Rows from block 3 of a small self-supervised audio encoder (BEST-RQ), named by matrix and row number. Rows with one number within an expert belong to one neuron, the router's apart. Each number is 200 + 20 x the weight over its row's rms, rounded and kept within 0 to 999. All counts start at 0.
After each expert's rows are labels from the 100 clips, of 14976, where the router gives the expert most weight on average: "responds to" is what is common among them. Only what is clearly more common there than usual is listed. The data: synthesized solo parts of chorales (CocoChorales). In brackets: how many of the 100, against the usual share in percent.
# router: router (model.blocks.3.mlp.router.weight, 8x192, trained with AdamW), inputs 0-191
# gate: expert gate (model.blocks.3.mlp.gate, 8x96x192), inputs 0-191
# up: expert up (model.blocks.3.mlp.up, 8x96x192), inputs 0-191
# down: expert down (model.blocks.3.mlp.down, 8x192x96, transposed), outputs 0-191

# expert 4
router.4,210,205,174,220,194,197,203,196,170,243,172,210,187,211,159,171,167,188,224,226,167,209,182,173,196,218,218,181,207,213,180,204,168,192,212,189,182,224,204,149,203,241,185,201,177,193,189,208,172,218,214,215,228,220,186,201,203,201,208,227,179,209,176,170,212,199,199,207,237,230,162,209,211,176,216,221,213,200,192,213,183,195,219,228,208,197,165,243,177,184,210,186,168,225,218,183,178,208,188,187,202,202,221,221,186,193,154,209,215,217,197,234,180,191,192,192,200,172,200,233,177,207,222,205,204,198,207,184,196,189,226,224,171,194,197,190,177,191,173,175,184,189,202,172,216,184,174,188,210,201,232,195,207,201,213,182,201,168,222,222,215,181,207,197,212,152,170,198,224,212,223,226,168,179,170,196,220,176,213,195,205,172,182,225,211,225,145,188,197,196,193,214
gate.1,211,186,175,220,219,210,206,191,229,195,213,197,200,211,202,219,205,181,203,194,182,223,217,167,223,195,188,202,209,233,188,205,186,166,167,220,195,181,183,196,221,205,211,169,183,199,198,189,198,158,223,215,207,180,197,201,206,200,232,220,241,188,205,213,183,204,211,222,209,206,160,181,195,211,222,207,211,216,191,197,186,202,184,216,179,209,236,204,206,213,191,204,184,171,173,185,200,231,170,199,204,252,245,160,192,208,179,209,163,203,192,233,208,194,201,190,153,203,195,213,203,191,191,207,227,233,191,175,205,205,216,208,244,190,195,179,185,203,198,219,244,215,169,212,198,152,203,207,172,222,181,161,179,164,203,193,221,198,251,185,203,180,218,165,217,202,192,159,195,233,215,163,203,176,217,205,202,209,226,172,184,220,189,196,232,188,188,222,201,233,175,205
up.1,204,202,178,172,209,183,185,192,224,205,189,203,214,192,161,198,239,196,162,173,203,201,182,213,206,189,216,203,188,212,226,218,168,199,223,241,193,197,194,199,185,186,221,226,184,203,184,249,217,193,219,201,215,198,192,217,203,223,226,217,205,194,191,181,215,199,200,196,179,229,182,221,209,238,179,201,205,198,211,215,215,208,205,194,183,199,200,189,195,185,175,217,205,220,176,175,182,183,175,191,217,225,190,186,202,191,246,185,148,181,200,193,183,200,235,188,172,184,178,180,183,189,198,219,200,201,229,176,216,168,205,187,211,184,218,209,200,180,177,237,210,182,200,169,195,185,181,186,216,232,152,188,241,194,166,174,191,190,239,180,182,212,196,210,198,185,218,191,204,162,228,209,206,179,201,165,175,218,219,153,208,192,187,228,172,176,228,182,206,260,223,229
down.1,168,202,217,252,184,188,196,233,222,188,194,186,183,210,233,224,220,184,240,199,202,200,159,184,244,208,203,174,216,167,203,206,164,206,219,189,221,184,175,218,200,204,194,212,209,226,198,176,187,218,201,171,177,161,204,209,229,172,173,225,198,180,183,208,227,199,235,216,177,169,211,192,218,218,179,223,171,199,174,194,202,190,194,231,213,198,186,197,182,190,181,184,193,203,193,199,230,235,196,191,200,206,217,196,180,221,207,180,201,200,185,217,202,174,183,206,171,222,226,216,203,205,243,222,213,191,219,201,209,193,208,190,165,203,234,237,177,222,203,213,223,187,182,229,201,165,216,206,185,211,200,208,205,190,187,181,235,216,167,200,153,213,204,203,224,184,223,228,188,177,173,215,188,211,150,151,191,181,185,178,190,210,199,231,204,219,194,173,203,186,199,178
responds to: trumpet (36 vs 7.9); note E5 (33 vs 7.4)

# expert 5
router.5,216,217,175,233,189,194,203,192,168,215,177,192,194,225,182,180,182,176,227,224,157,215,186,209,187,206,207,186,212,217,179,202,169,193,216,194,191,216,224,179,183,228,177,210,170,189,167,201,195,220,224,226,218,218,229,190,208,207,214,228,212,210,177,174,202,183,195,198,236,242,151,211,216,178,234,218,223,187,185,183,173,168,225,210,221,206,216,239,189,177,192,204,199,229,218,173,180,219,186,192,196,214,224,224,182,184,196,220,208,188,195,226,163,192,211,174,213,193,215,256,184,195,190,199,221,177,211,172,190,200,223,211,195,202,182,163,186,190,177,183,188,195,216,169,212,242,163,180,207,189,231,195,208,178,217,177,186,177,228,217,223,194,204,230,217,189,206,218,216,202,236,232,183,184,185,187,220,174,208,189,223,185,182,200,212,227,174,199,208,182,175,185
gate.6,184,203,216,196,190,176,207,188,204,247,196,182,209,181,182,158,207,144,208,172,219,210,213,236,193,214,207,207,198,221,189,201,166,173,218,195,221,195,176,198,199,192,203,241,214,208,160,215,170,188,190,179,193,203,193,187,195,195,194,177,179,217,179,184,207,200,198,150,176,240,204,195,180,188,228,215,186,216,249,236,205,223,177,218,196,234,203,173,178,217,216,191,205,144,195,222,195,195,211,191,193,182,191,152,214,211,206,186,192,219,201,177,232,190,214,215,185,250,179,195,212,210,212,219,196,179,219,204,188,194,196,206,207,209,191,162,178,207,208,217,191,190,210,198,207,212,196,196,184,251,210,233,258,202,197,186,203,182,198,194,207,177,184,197,202,185,208,217,218,212,151,229,167,214,189,191,194,227,193,185,165,195,211,189,165,175,222,210,196,206,203,197
up.6,155,183,218,186,200,191,228,226,196,234,201,182,224,209,204,181,183,186,205,188,186,186,206,247,194,220,207,182,226,161,216,162,202,187,200,204,210,187,182,225,211,227,233,217,195,193,209,218,198,202,187,255,195,207,209,155,153,204,171,190,181,234,198,171,220,173,178,178,200,247,221,190,182,221,209,219,204,218,207,219,199,207,175,180,210,235,215,197,155,242,195,201,197,179,217,200,209,167,207,214,218,186,179,192,190,206,194,236,194,216,207,199,210,195,218,195,183,222,174,199,184,210,209,235,202,173,194,177,174,221,185,180,196,216,209,171,165,194,218,210,188,163,196,211,208,182,204,179,208,227,221,235,235,198,218,179,223,190,217,178,225,168,183,210,198,190,207,193,222,223,210,174,189,210,182,224,183,213,191,185,192,166,189,189,178,207,204,220,182,228,170,180
down.6,205,221,191,189,212,174,227,179,188,223,196,201,225,176,207,181,211,167,249,155,204,198,215,172,182,223,204,227,202,178,189,165,211,231,198,209,205,170,204,194,252,213,179,203,179,204,172,214,218,196,181,200,200,199,174,208,237,212,171,198,219,177,190,189,206,209,190,198,217,185,195,209,171,156,198,214,157,175,204,207,184,195,199,197,220,199,169,216,208,212,246,232,208,238,198,202,200,203,176,214,192,215,156,226,253,213,209,232,183,198,201,217,186,208,166,207,207,187,192,183,191,210,204,192,213,219,187,190,184,215,217,192,165,241,220,201,191,178,221,205,185,179,176,194,236,195,197,198,175,162,219,222,185,196,192,215,221,201,151,194,219,216,206,227,160,188,219,216,204,214,208,184,210,222,214,219,231,220,205,197,174,201,232,213,202,202,218,211,168,201,231,208
responds to: note G#5 (35 vs 3.9); violin (32 vs 14); flute (27 vs 8.7)

# expert 0
router.0,204,192,191,226,190,196,222,178,186,204,184,195,191,229,225,186,178,180,221,199,139,198,190,179,184,196,189,177,246,248,238,201,178,211,187,204,165,219,217,228,193,228,195,218,198,187,186,189,205,228,209,222,204,214,215,219,205,209,255,221,203,224,217,183,210,187,185,192,197,223,180,208,207,183,207,209,222,193,193,190,173,190,233,252,220,240,192,211,190,213,197,187,231,223,209,174,190,201,179,209,201,206,225,214,193,184,188,226,237,203,178,207,189,193,185,182,194,195,231,209,189,203,219,217,237,179,209,261,162,190,211,220,138,209,192,178,175,170,194,197,179,190,221,184,210,221,178,189,211,150,210,213,207,226,179,182,208,194,222,203,224,183,188,205,213,239,215,202,211,198,203,219,216,190,219,230,207,187,208,214,203,193,207,183,213,218,201,189,200,167,202,198
gate.1,190,212,193,173,191,229,193,241,171,180,177,213,182,212,221,242,213,183,243,218,188,179,189,199,200,214,201,212,212,211,184,221,166,211,143,189,181,202,192,248,216,171,202,218,183,159,190,206,216,211,212,222,181,188,207,217,174,216,175,181,207,212,193,189,193,200,201,208,189,159,195,211,195,235,186,203,210,198,220,206,231,198,173,248,192,191,216,233,214,176,213,223,220,214,178,180,203,183,147,229,187,234,210,193,193,184,203,191,154,230,216,192,205,215,220,207,200,223,211,186,179,213,193,205,221,200,222,211,199,189,202,228,190,192,182,231,186,193,217,222,217,218,213,198,206,233,177,204,212,176,172,221,202,203,196,236,196,209,214,195,176,222,193,190,244,175,176,190,211,222,171,191,213,204,216,193,180,204,183,164,182,210,221,174,232,203,192,204,173,166,218,232
up.1,224,196,223,209,217,184,174,193,182,192,217,178,191,195,205,188,206,241,135,170,190,219,209,176,200,216,189,223,200,182,195,202,250,168,211,214,243,212,225,175,195,216,211,171,180,208,202,208,175,207,218,178,239,195,221,192,231,196,205,185,190,215,197,223,193,201,207,200,234,193,215,228,207,176,209,191,223,204,199,222,188,209,199,171,194,202,166,174,210,211,203,220,198,178,252,230,195,218,198,189,221,184,192,203,187,232,189,207,200,186,202,213,206,196,193,239,212,195,165,206,192,181,208,191,190,196,194,218,192,178,190,159,203,190,225,190,195,228,207,176,187,205,198,200,198,164,201,171,187,217,223,152,168,214,188,183,203,182,208,205,209,185,218,215,169,157,202,222,214,191,219,273,176,197,205,194,202,225,207,215,220,192,169,199,181,159,191,206,223,189,160,221
down.1,258,244,194,213,172,200,202,197,174,197,216,214,197,192,224,177,195,199,201,198,204,196,200,224,188,214,233,194,194,203,194,170,181,210,202,194,202,179,174,197,237,210,170,181,209,207,175,214,209,159,212,193,225,185,250,206,215,217,200,170,217,212,191,187,202,212,191,180,182,182,182,185,189,205,228,216,233,164,176,200,204,175,193,229,192,216,187,184,180,222,188,186,233,207,220,206,190,225,203,226,247,193,222,188,196,239,200,185,209,209,184,183,205,193,193,222,189,198,195,221,207,184,231,259,188,202,187,200,233,174,211,199,173,192,197,196,199,184,215,227,207,224,206,202,173,231,239,181,187,208,218,244,175,186,158,172,196,202,181,195,186,201,147,171,187,193,207,236,190,204,198,198,179,199,163,207,190,183,232,192,174,227,188,203,208,189,151,193,205,223,187,186
responds to: bassoon (54 vs 8.7); note G#3 (28 vs 8.3)

# expert 3
router.3,218,185,174,233,191,195,225,191,172,216,191,188,185,220,191,227,143,175,222,230,192,212,193,202,181,203,222,186,216,205,180,192,176,190,213,174,176,223,224,180,171,232,187,202,168,183,185,203,172,216,234,239,220,221,204,194,192,202,211,236,206,218,180,169,203,195,194,198,211,227,170,210,228,184,197,212,219,188,196,186,175,194,229,249,222,209,196,230,188,183,197,205,217,219,219,184,196,232,196,187,191,216,221,234,191,193,166,220,231,208,198,225,189,198,193,186,226,184,229,245,196,205,198,184,224,195,213,205,184,186,224,201,174,199,185,180,171,175,181,183,192,202,187,178,218,210,168,169,209,183,231,189,204,205,202,180,212,174,230,206,221,160,207,238,221,168,193,223,218,197,242,226,185,181,234,198,216,171,212,205,211,185,182,222,216,228,171,190,197,197,199,195
gate.6,227,196,182,185,189,192,172,204,203,216,179,180,196,212,217,178,208,230,203,164,221,197,186,182,257,205,178,203,218,198,214,221,179,207,219,161,239,195,184,176,172,183,200,182,202,178,184,203,223,178,232,224,183,185,178,171,159,194,214,174,191,192,183,204,194,211,218,199,212,191,160,190,197,195,182,196,187,210,205,221,150,211,222,160,216,250,217,212,219,234,169,233,213,203,196,197,199,214,159,174,207,216,149,218,199,194,208,226,171,217,241,216,207,233,224,173,196,203,184,192,222,178,185,197,190,196,217,201,205,197,193,214,218,178,226,194,174,241,220,178,217,195,208,210,172,192,204,179,221,193,231,212,190,198,186,204,214,241,204,219,230,225,186,184,172,190,188,206,190,201,212,181,224,190,179,158,190,200,184,198,202,194,209,200,181,209,170,182,208,164,208,208
up.6,192,216,187,168,195,167,176,195,194,207,177,184,211,222,216,187,234,224,193,189,227,197,184,182,219,201,140,220,238,213,207,222,205,199,218,204,176,190,198,186,195,198,205,191,195,197,198,219,221,197,211,196,170,211,163,190,204,198,216,200,193,174,189,189,201,206,212,195,195,196,175,207,179,184,197,241,203,183,223,213,175,214,191,159,213,180,176,191,223,231,206,213,208,171,215,192,205,192,174,185,216,179,176,177,203,164,195,204,189,210,200,213,160,206,204,196,212,225,203,189,197,178,204,209,214,200,175,186,226,242,193,238,168,204,215,212,162,219,191,228,201,236,213,215,192,216,175,187,211,196,213,167,216,165,212,179,160,202,225,195,218,246,185,185,142,203,198,222,190,180,221,210,224,181,192,176,192,137,208,219,186,235,221,205,199,201,184,209,185,154,231,198
down.6,157,191,193,187,197,209,204,177,202,206,163,176,196,195,205,200,211,191,163,203,174,215,190,215,248,179,224,215,201,202,175,197,211,215,206,238,199,196,177,188,218,177,230,210,194,190,223,195,223,202,217,224,202,197,204,188,219,184,200,195,184,184,191,191,209,181,184,228,191,200,206,185,197,196,246,201,171,219,191,199,188,237,235,222,233,201,174,185,217,255,207,176,209,195,203,179,212,179,178,199,174,176,203,204,244,191,163,220,198,187,210,178,206,190,206,203,193,227,207,203,180,170,208,189,193,169,189,209,227,232,218,219,191,212,171,213,164,167,155,191,214,176,231,216,193,178,191,179,210,219,207,223,177,194,183,231,217,201,236,183,194,184,194,240,204,200,210,227,210,222,177,197,201,155,166,197,168,215,226,220,186,168,203,234,223,216,158,213,220,210,195,180
responds to: note D#4 (32 vs 11.5); trombone (30 vs 7.2)

# expert 6
router.6,228,209,174,220,187,195,214,186,175,236,184,197,194,235,178,177,164,183,222,212,168,224,198,196,185,218,171,183,212,214,181,207,150,217,207,184,188,211,214,179,180,229,177,183,178,182,171,205,188,202,216,210,240,216,238,210,213,208,212,239,210,225,176,155,201,198,206,202,233,230,162,222,214,184,216,212,230,199,182,189,179,184,211,211,210,208,178,222,191,198,194,193,217,220,227,187,188,224,183,198,187,207,215,223,210,183,187,225,207,204,192,218,205,175,179,185,258,183,211,246,188,202,199,209,208,186,218,185,189,206,228,218,202,201,176,188,176,176,171,182,190,191,203,162,221,234,176,197,193,188,218,168,216,187,206,186,192,173,237,225,217,179,210,217,219,184,214,196,224,209,223,224,175,184,207,206,220,181,211,230,218,180,186,199,231,220,166,188,181,174,188,185
gate.6,203,226,225,192,210,243,183,204,195,188,182,212,208,229,209,212,206,181,204,191,167,206,180,169,200,213,222,210,216,180,222,239,201,213,203,173,193,204,208,201,207,208,171,196,202,173,227,192,209,198,194,229,190,178,214,206,217,196,203,190,194,164,192,205,190,182,181,205,202,179,194,190,143,189,193,176,184,202,217,179,244,171,217,161,181,240,183,185,223,204,201,214,230,178,214,210,191,192,271,230,207,176,190,205,162,227,192,191,188,230,218,204,196,188,171,198,210,236,207,237,202,183,161,170,216,198,200,211,191,188,173,181,188,221,194,203,192,181,203,181,229,182,207,223,209,204,162,213,200,178,228,172,205,217,201,238,203,224,219,224,180,208,190,221,207,233,201,224,207,157,197,184,179,208,183,230,206,191,207,203,203,217,183,229,189,219,177,223,189,152,207,231
up.6,188,198,192,185,210,174,205,184,234,175,230,183,212,212,184,204,211,200,209,215,181,179,202,184,201,175,207,187,223,188,211,206,257,214,197,209,196,179,171,185,225,206,197,189,185,186,189,226,221,196,210,252,199,201,169,203,225,248,193,216,200,203,218,193,214,215,193,202,209,225,197,213,178,213,231,233,200,205,197,194,200,219,189,231,178,169,223,234,188,193,164,176,239,215,209,208,253,208,210,167,209,192,218,200,189,226,189,188,204,231,189,177,259,198,228,173,172,215,197,188,190,171,189,202,180,170,227,193,214,208,199,200,201,208,217,198,185,205,203,252,182,222,207,203,216,185,231,182,180,218,170,199,232,206,218,196,180,170,244,179,188,193,192,190,209,208,171,223,186,186,191,234,208,164,224,168,216,187,210,166,230,175,210,212,183,213,197,202,177,222,181,191
down.6,216,221,216,203,195,223,203,196,216,203,198,172,253,229,194,193,230,205,176,209,162,202,193,221,177,207,211,184,201,190,229,185,189,222,167,160,196,196,209,180,179,216,200,189,174,188,202,188,220,213,203,212,170,191,173,196,204,195,209,190,220,197,185,226,204,167,225,224,241,251,207,193,181,207,197,227,215,222,192,185,194,208,188,192,201,194,208,209,219,169,176,202,205,192,238,185,185,211,202,200,236,147,198,207,219,205,218,208,201,196,177,230,207,170,168,223,195,204,189,192,223,222,235,161,199,184,242,213,231,205,219,170,216,229,204,195,200,218,197,195,217,221,161,203,208,182,220,207,205,176,221,172,216,211,186,229,206,207,211,206,167,204,185,208,161,214,189,195,204,157,192,169,230,171,188,169,181,182,207,197,191,212,178,212,161,258,211,184,181,204,208,212
responds to: note E5 (32 vs 7.4); trumpet (31 vs 7.9)

# expert 2
router.2,218,220,177,218,202,190,201,190,176,218,174,210,189,218,173,158,200,198,230,218,170,209,184,206,182,204,186,183,216,197,192,196,167,163,231,180,191,208,220,217,177,218,182,204,175,195,179,195,212,211,227,208,228,218,222,183,197,197,231,241,199,208,182,152,188,209,207,194,215,213,176,223,221,176,219,232,209,202,194,223,175,176,212,200,196,227,169,192,145,204,205,194,182,222,229,179,185,216,179,202,191,221,229,223,211,198,209,238,213,194,177,209,153,180,153,189,215,181,198,224,186,197,213,200,207,188,215,184,190,195,217,210,186,196,200,172,197,167,157,181,192,196,216,170,214,216,172,189,201,213,208,186,211,161,220,169,204,174,227,238,214,194,203,187,212,173,211,217,221,197,222,216,181,182,197,236,219,176,209,188,255,172,188,185,211,208,164,176,196,198,209,195
gate.1,213,201,187,182,164,221,193,218,202,189,214,217,196,204,202,188,184,181,191,193,191,240,170,161,194,173,207,197,199,198,210,200,184,186,194,191,202,199,167,223,219,243,195,163,197,186,206,181,202,171,174,212,182,207,182,199,213,164,211,211,215,212,205,209,207,224,196,218,179,221,192,210,192,226,196,238,219,182,206,183,213,246,187,186,218,218,230,217,202,171,212,215,205,208,167,176,204,195,191,197,206,231,207,217,199,225,194,188,206,215,158,195,230,227,185,197,191,195,149,166,257,222,185,221,187,212,213,190,197,220,207,212,215,146,211,204,232,169,189,168,191,215,200,207,169,179,208,192,175,207,155,217,185,197,185,232,212,228,211,198,201,218,194,220,182,172,242,198,208,204,202,185,216,197,198,173,166,216,237,183,194,194,208,202,148,236,213,186,194,242,202,202
up.1,187,183,199,215,189,229,197,210,194,214,227,199,213,177,196,213,193,219,209,197,199,169,234,209,229,199,215,233,193,226,211,200,173,234,228,190,216,207,244,232,193,195,187,194,248,191,196,175,209,215,239,197,206,189,197,198,218,176,190,197,208,209,186,211,192,209,199,202,217,207,229,228,219,183,210,211,242,216,176,221,189,229,181,209,195,215,187,190,197,202,213,179,195,211,173,201,185,191,175,218,189,198,206,172,235,193,174,172,170,225,203,206,217,213,227,185,197,159,178,173,193,199,213,189,166,196,202,211,218,190,174,194,172,158,200,177,250,192,197,243,215,202,203,219,200,217,196,195,219,147,217,242,184,173,206,181,204,157,229,188,169,189,218,172,146,247,217,189,203,189,226,202,210,234,195,194,203,202,225,202,207,202,239,203,178,219,193,201,209,198,191,171
down.1,185,236,200,218,218,201,215,217,180,203,206,198,216,186,179,218,212,188,191,219,207,168,182,200,186,198,219,170,234,211,184,204,212,187,210,192,224,205,231,204,186,222,175,211,205,217,209,178,187,175,204,169,220,232,192,165,160,207,178,190,148,214,158,205,157,157,197,242,178,207,187,194,208,214,210,184,166,168,190,186,190,209,213,202,224,195,219,187,167,221,247,206,197,233,190,208,212,182,207,156,167,190,226,197,180,177,183,215,203,211,229,228,190,227,226,230,195,219,204,177,179,197,203,199,217,201,173,192,229,190,223,201,164,198,202,192,196,196,181,183,238,203,188,207,191,198,189,203,194,200,193,196,208,194,207,210,210,229,191,191,229,181,184,196,207,185,240,213,227,191,224,212,203,223,170,177,200,136,165,217,181,206,211,211,187,221,233,206,213,199,237,193
responds to: note C#4 (45 vs 12.2); viola (42 vs 8.4)

# expert 7
router.7,216,216,179,228,195,180,227,187,170,222,163,214,178,244,201,196,152,192,219,212,171,213,188,185,176,201,204,180,213,216,185,208,164,212,192,195,176,234,221,184,200,237,197,194,175,210,183,209,187,203,221,212,226,218,202,178,196,211,248,228,234,207,176,173,206,179,206,194,224,231,165,210,221,189,205,208,223,192,180,174,184,188,227,221,217,210,184,216,191,188,213,186,211,232,216,177,186,216,183,183,191,208,231,229,197,196,159,221,208,205,201,236,180,187,192,172,216,187,215,243,177,197,203,207,185,186,214,240,185,191,220,222,193,189,178,188,177,177,172,192,190,185,208,172,211,208,167,179,204,173,222,168,202,200,202,174,192,171,238,234,219,179,194,202,225,184,187,193,211,209,221,232,182,185,183,205,215,175,214,227,227,175,197,190,224,205,156,189,191,203,191,180
gate.1,216,196,208,181,222,242,202,211,225,176,203,170,210,173,195,179,177,197,196,220,201,214,196,192,207,190,217,222,156,205,209,237,207,175,196,211,171,211,220,193,215,215,205,201,182,193,197,211,204,225,199,153,184,180,208,174,188,190,186,165,199,175,215,201,231,207,196,208,215,208,210,188,216,189,233,205,233,231,206,244,188,224,196,211,213,200,175,174,225,224,197,228,168,223,182,244,251,220,181,178,175,242,173,220,221,179,170,188,173,181,160,144,218,187,223,174,189,180,196,206,222,173,235,187,157,214,190,190,203,212,210,211,223,199,204,203,201,184,184,196,200,218,183,208,221,176,176,220,210,224,179,252,189,195,211,219,172,195,184,204,179,216,191,201,192,197,164,211,194,181,208,200,199,197,223,203,201,201,188,184,206,177,188,203,199,205,215,243,202,193,229,206
up.1,189,202,155,196,248,180,210,210,207,151,169,186,203,217,169,187,215,164,176,197,242,195,189,223,187,206,190,192,235,176,206,194,233,191,161,188,184,198,218,180,229,173,156,251,196,191,213,186,217,210,190,215,189,195,196,197,171,223,200,207,209,193,229,193,193,195,167,213,194,218,205,189,192,169,202,254,182,186,230,198,201,206,189,191,224,185,220,206,181,209,181,195,201,204,183,223,243,209,219,182,203,200,250,183,214,195,215,236,206,215,221,211,196,198,215,201,231,194,188,197,197,172,206,210,170,202,199,227,175,185,217,191,209,200,216,237,201,215,191,204,197,206,233,212,241,186,207,183,244,199,200,164,188,219,183,210,227,180,205,197,218,189,219,181,238,233,181,186,198,193,205,203,193,192,210,206,226,206,213,208,211,207,245,220,216,171,242,197,203,207,211,174
down.1,219,199,182,217,221,191,196,189,175,188,191,177,179,209,202,231,184,222,191,158,184,163,216,247,210,175,219,192,201,198,218,204,197,197,220,224,199,169,190,212,238,233,212,213,216,214,206,187,217,187,223,206,205,168,189,202,173,180,185,175,207,179,193,204,184,199,188,185,178,208,178,189,205,204,201,203,195,234,176,234,207,218,217,182,194,191,233,213,186,256,162,197,224,174,198,197,187,172,195,201,234,166,237,258,189,202,201,206,192,218,187,195,202,237,173,152,236,203,214,188,191,196,210,179,190,191,197,216,190,182,208,205,205,179,208,175,221,182,200,236,192,151,222,208,219,228,156,203,219,201,200,189,206,187,233,189,191,237,257,187,210,222,199,196,174,219,199,176,178,180,196,218,189,209,195,216,218,200,218,183,213,234,193,191,205,205,182,198,184,226,195,218
responds to: trombone (38 vs 7.2); note A4 (26 vs 8.6)

# expert 1
router.1,223,209,167,229,188,206,214,188,175,228,181,189,179,231,202,161,174,195,230,215,167,216,194,184,184,212,197,180,215,217,175,210,176,213,219,187,174,211,220,170,212,231,185,213,182,187,166,211,213,213,228,215,219,220,221,191,211,203,241,229,216,220,177,162,202,196,195,207,217,236,166,218,216,176,221,211,237,189,192,198,180,180,222,229,231,213,205,247,186,190,189,194,195,225,222,169,183,221,189,203,196,203,233,226,218,186,166,227,228,205,193,233,187,189,178,171,221,188,220,235,189,197,196,209,164,197,212,189,193,198,221,216,182,195,183,173,186,172,181,183,211,182,227,183,222,214,170,188,207,207,231,182,218,189,211,180,205,170,224,233,223,193,201,213,222,187,199,202,214,184,230,223,179,174,227,200,220,169,212,185,219,196,196,186,216,224,162,201,215,187,205,198
gate.6,191,215,211,192,223,182,202,223,189,189,218,223,191,230,190,172,200,213,198,193,182,220,197,233,210,179,184,186,172,218,214,212,194,215,205,213,180,199,179,234,218,216,222,210,197,197,225,206,188,187,211,182,213,212,212,201,199,248,221,219,210,196,179,183,224,199,178,194,206,232,218,232,213,209,200,203,209,178,188,165,223,182,215,178,187,205,181,194,186,168,176,188,208,163,216,185,177,167,213,245,205,189,215,215,209,214,167,174,201,210,178,176,196,213,208,207,186,181,171,213,221,189,167,205,173,175,244,168,199,153,207,193,192,223,236,196,172,227,209,162,187,180,213,219,189,216,232,170,217,133,209,207,213,200,197,219,197,204,187,225,203,171,198,179,178,203,190,184,223,194,174,173,199,184,218,234,189,215,231,199,215,228,212,254,196,211,204,164,188,191,211,170
up.6,168,198,191,227,250,205,198,218,190,194,227,197,178,227,203,220,252,210,199,208,228,212,179,212,170,189,164,205,176,209,214,234,191,200,218,197,213,192,165,223,216,182,202,208,194,202,201,219,187,207,211,202,198,196,239,208,203,192,185,181,194,209,174,143,217,199,207,231,164,197,200,203,200,239,188,226,212,202,210,176,153,158,228,206,175,211,196,186,190,196,170,189,202,210,204,213,183,219,204,224,202,195,188,202,177,205,196,198,213,221,195,195,173,204,177,227,232,216,146,232,178,182,172,197,183,195,214,174,196,190,207,194,174,217,206,228,240,192,243,212,201,165,181,197,203,230,208,182,167,159,177,165,195,193,207,198,166,195,171,214,209,178,209,193,232,188,225,185,217,211,214,212,198,196,221,188,192,213,235,190,205,231,196,207,214,228,196,217,186,241,203,207
down.6,195,200,207,173,238,174,202,182,217,200,172,215,206,174,189,155,197,209,206,177,202,208,212,207,201,207,194,210,184,215,156,183,229,190,173,225,199,192,202,216,243,206,170,224,185,188,155,201,210,191,192,203,201,215,232,224,157,209,198,184,178,216,173,200,180,197,239,188,166,205,225,229,176,198,129,217,237,180,200,196,205,178,216,194,208,198,178,200,215,195,192,216,214,204,192,246,204,224,217,187,207,209,210,196,202,204,196,190,206,209,219,186,199,195,204,214,184,224,204,230,214,200,195,207,212,225,189,216,183,162,206,195,184,169,205,151,225,185,181,259,232,205,191,189,186,167,203,201,204,196,191,175,206,224,234,198,200,212,221,213,193,181,206,183,184,179,200,215,182,209,189,179,212,228,213,176,194,170,211,202,203,180,213,207,200,187,227,235,187,263,179,221
responds to: horn (93 vs 7); note A#4 (76 vs 10.5); note A4 (33 vs 8.6)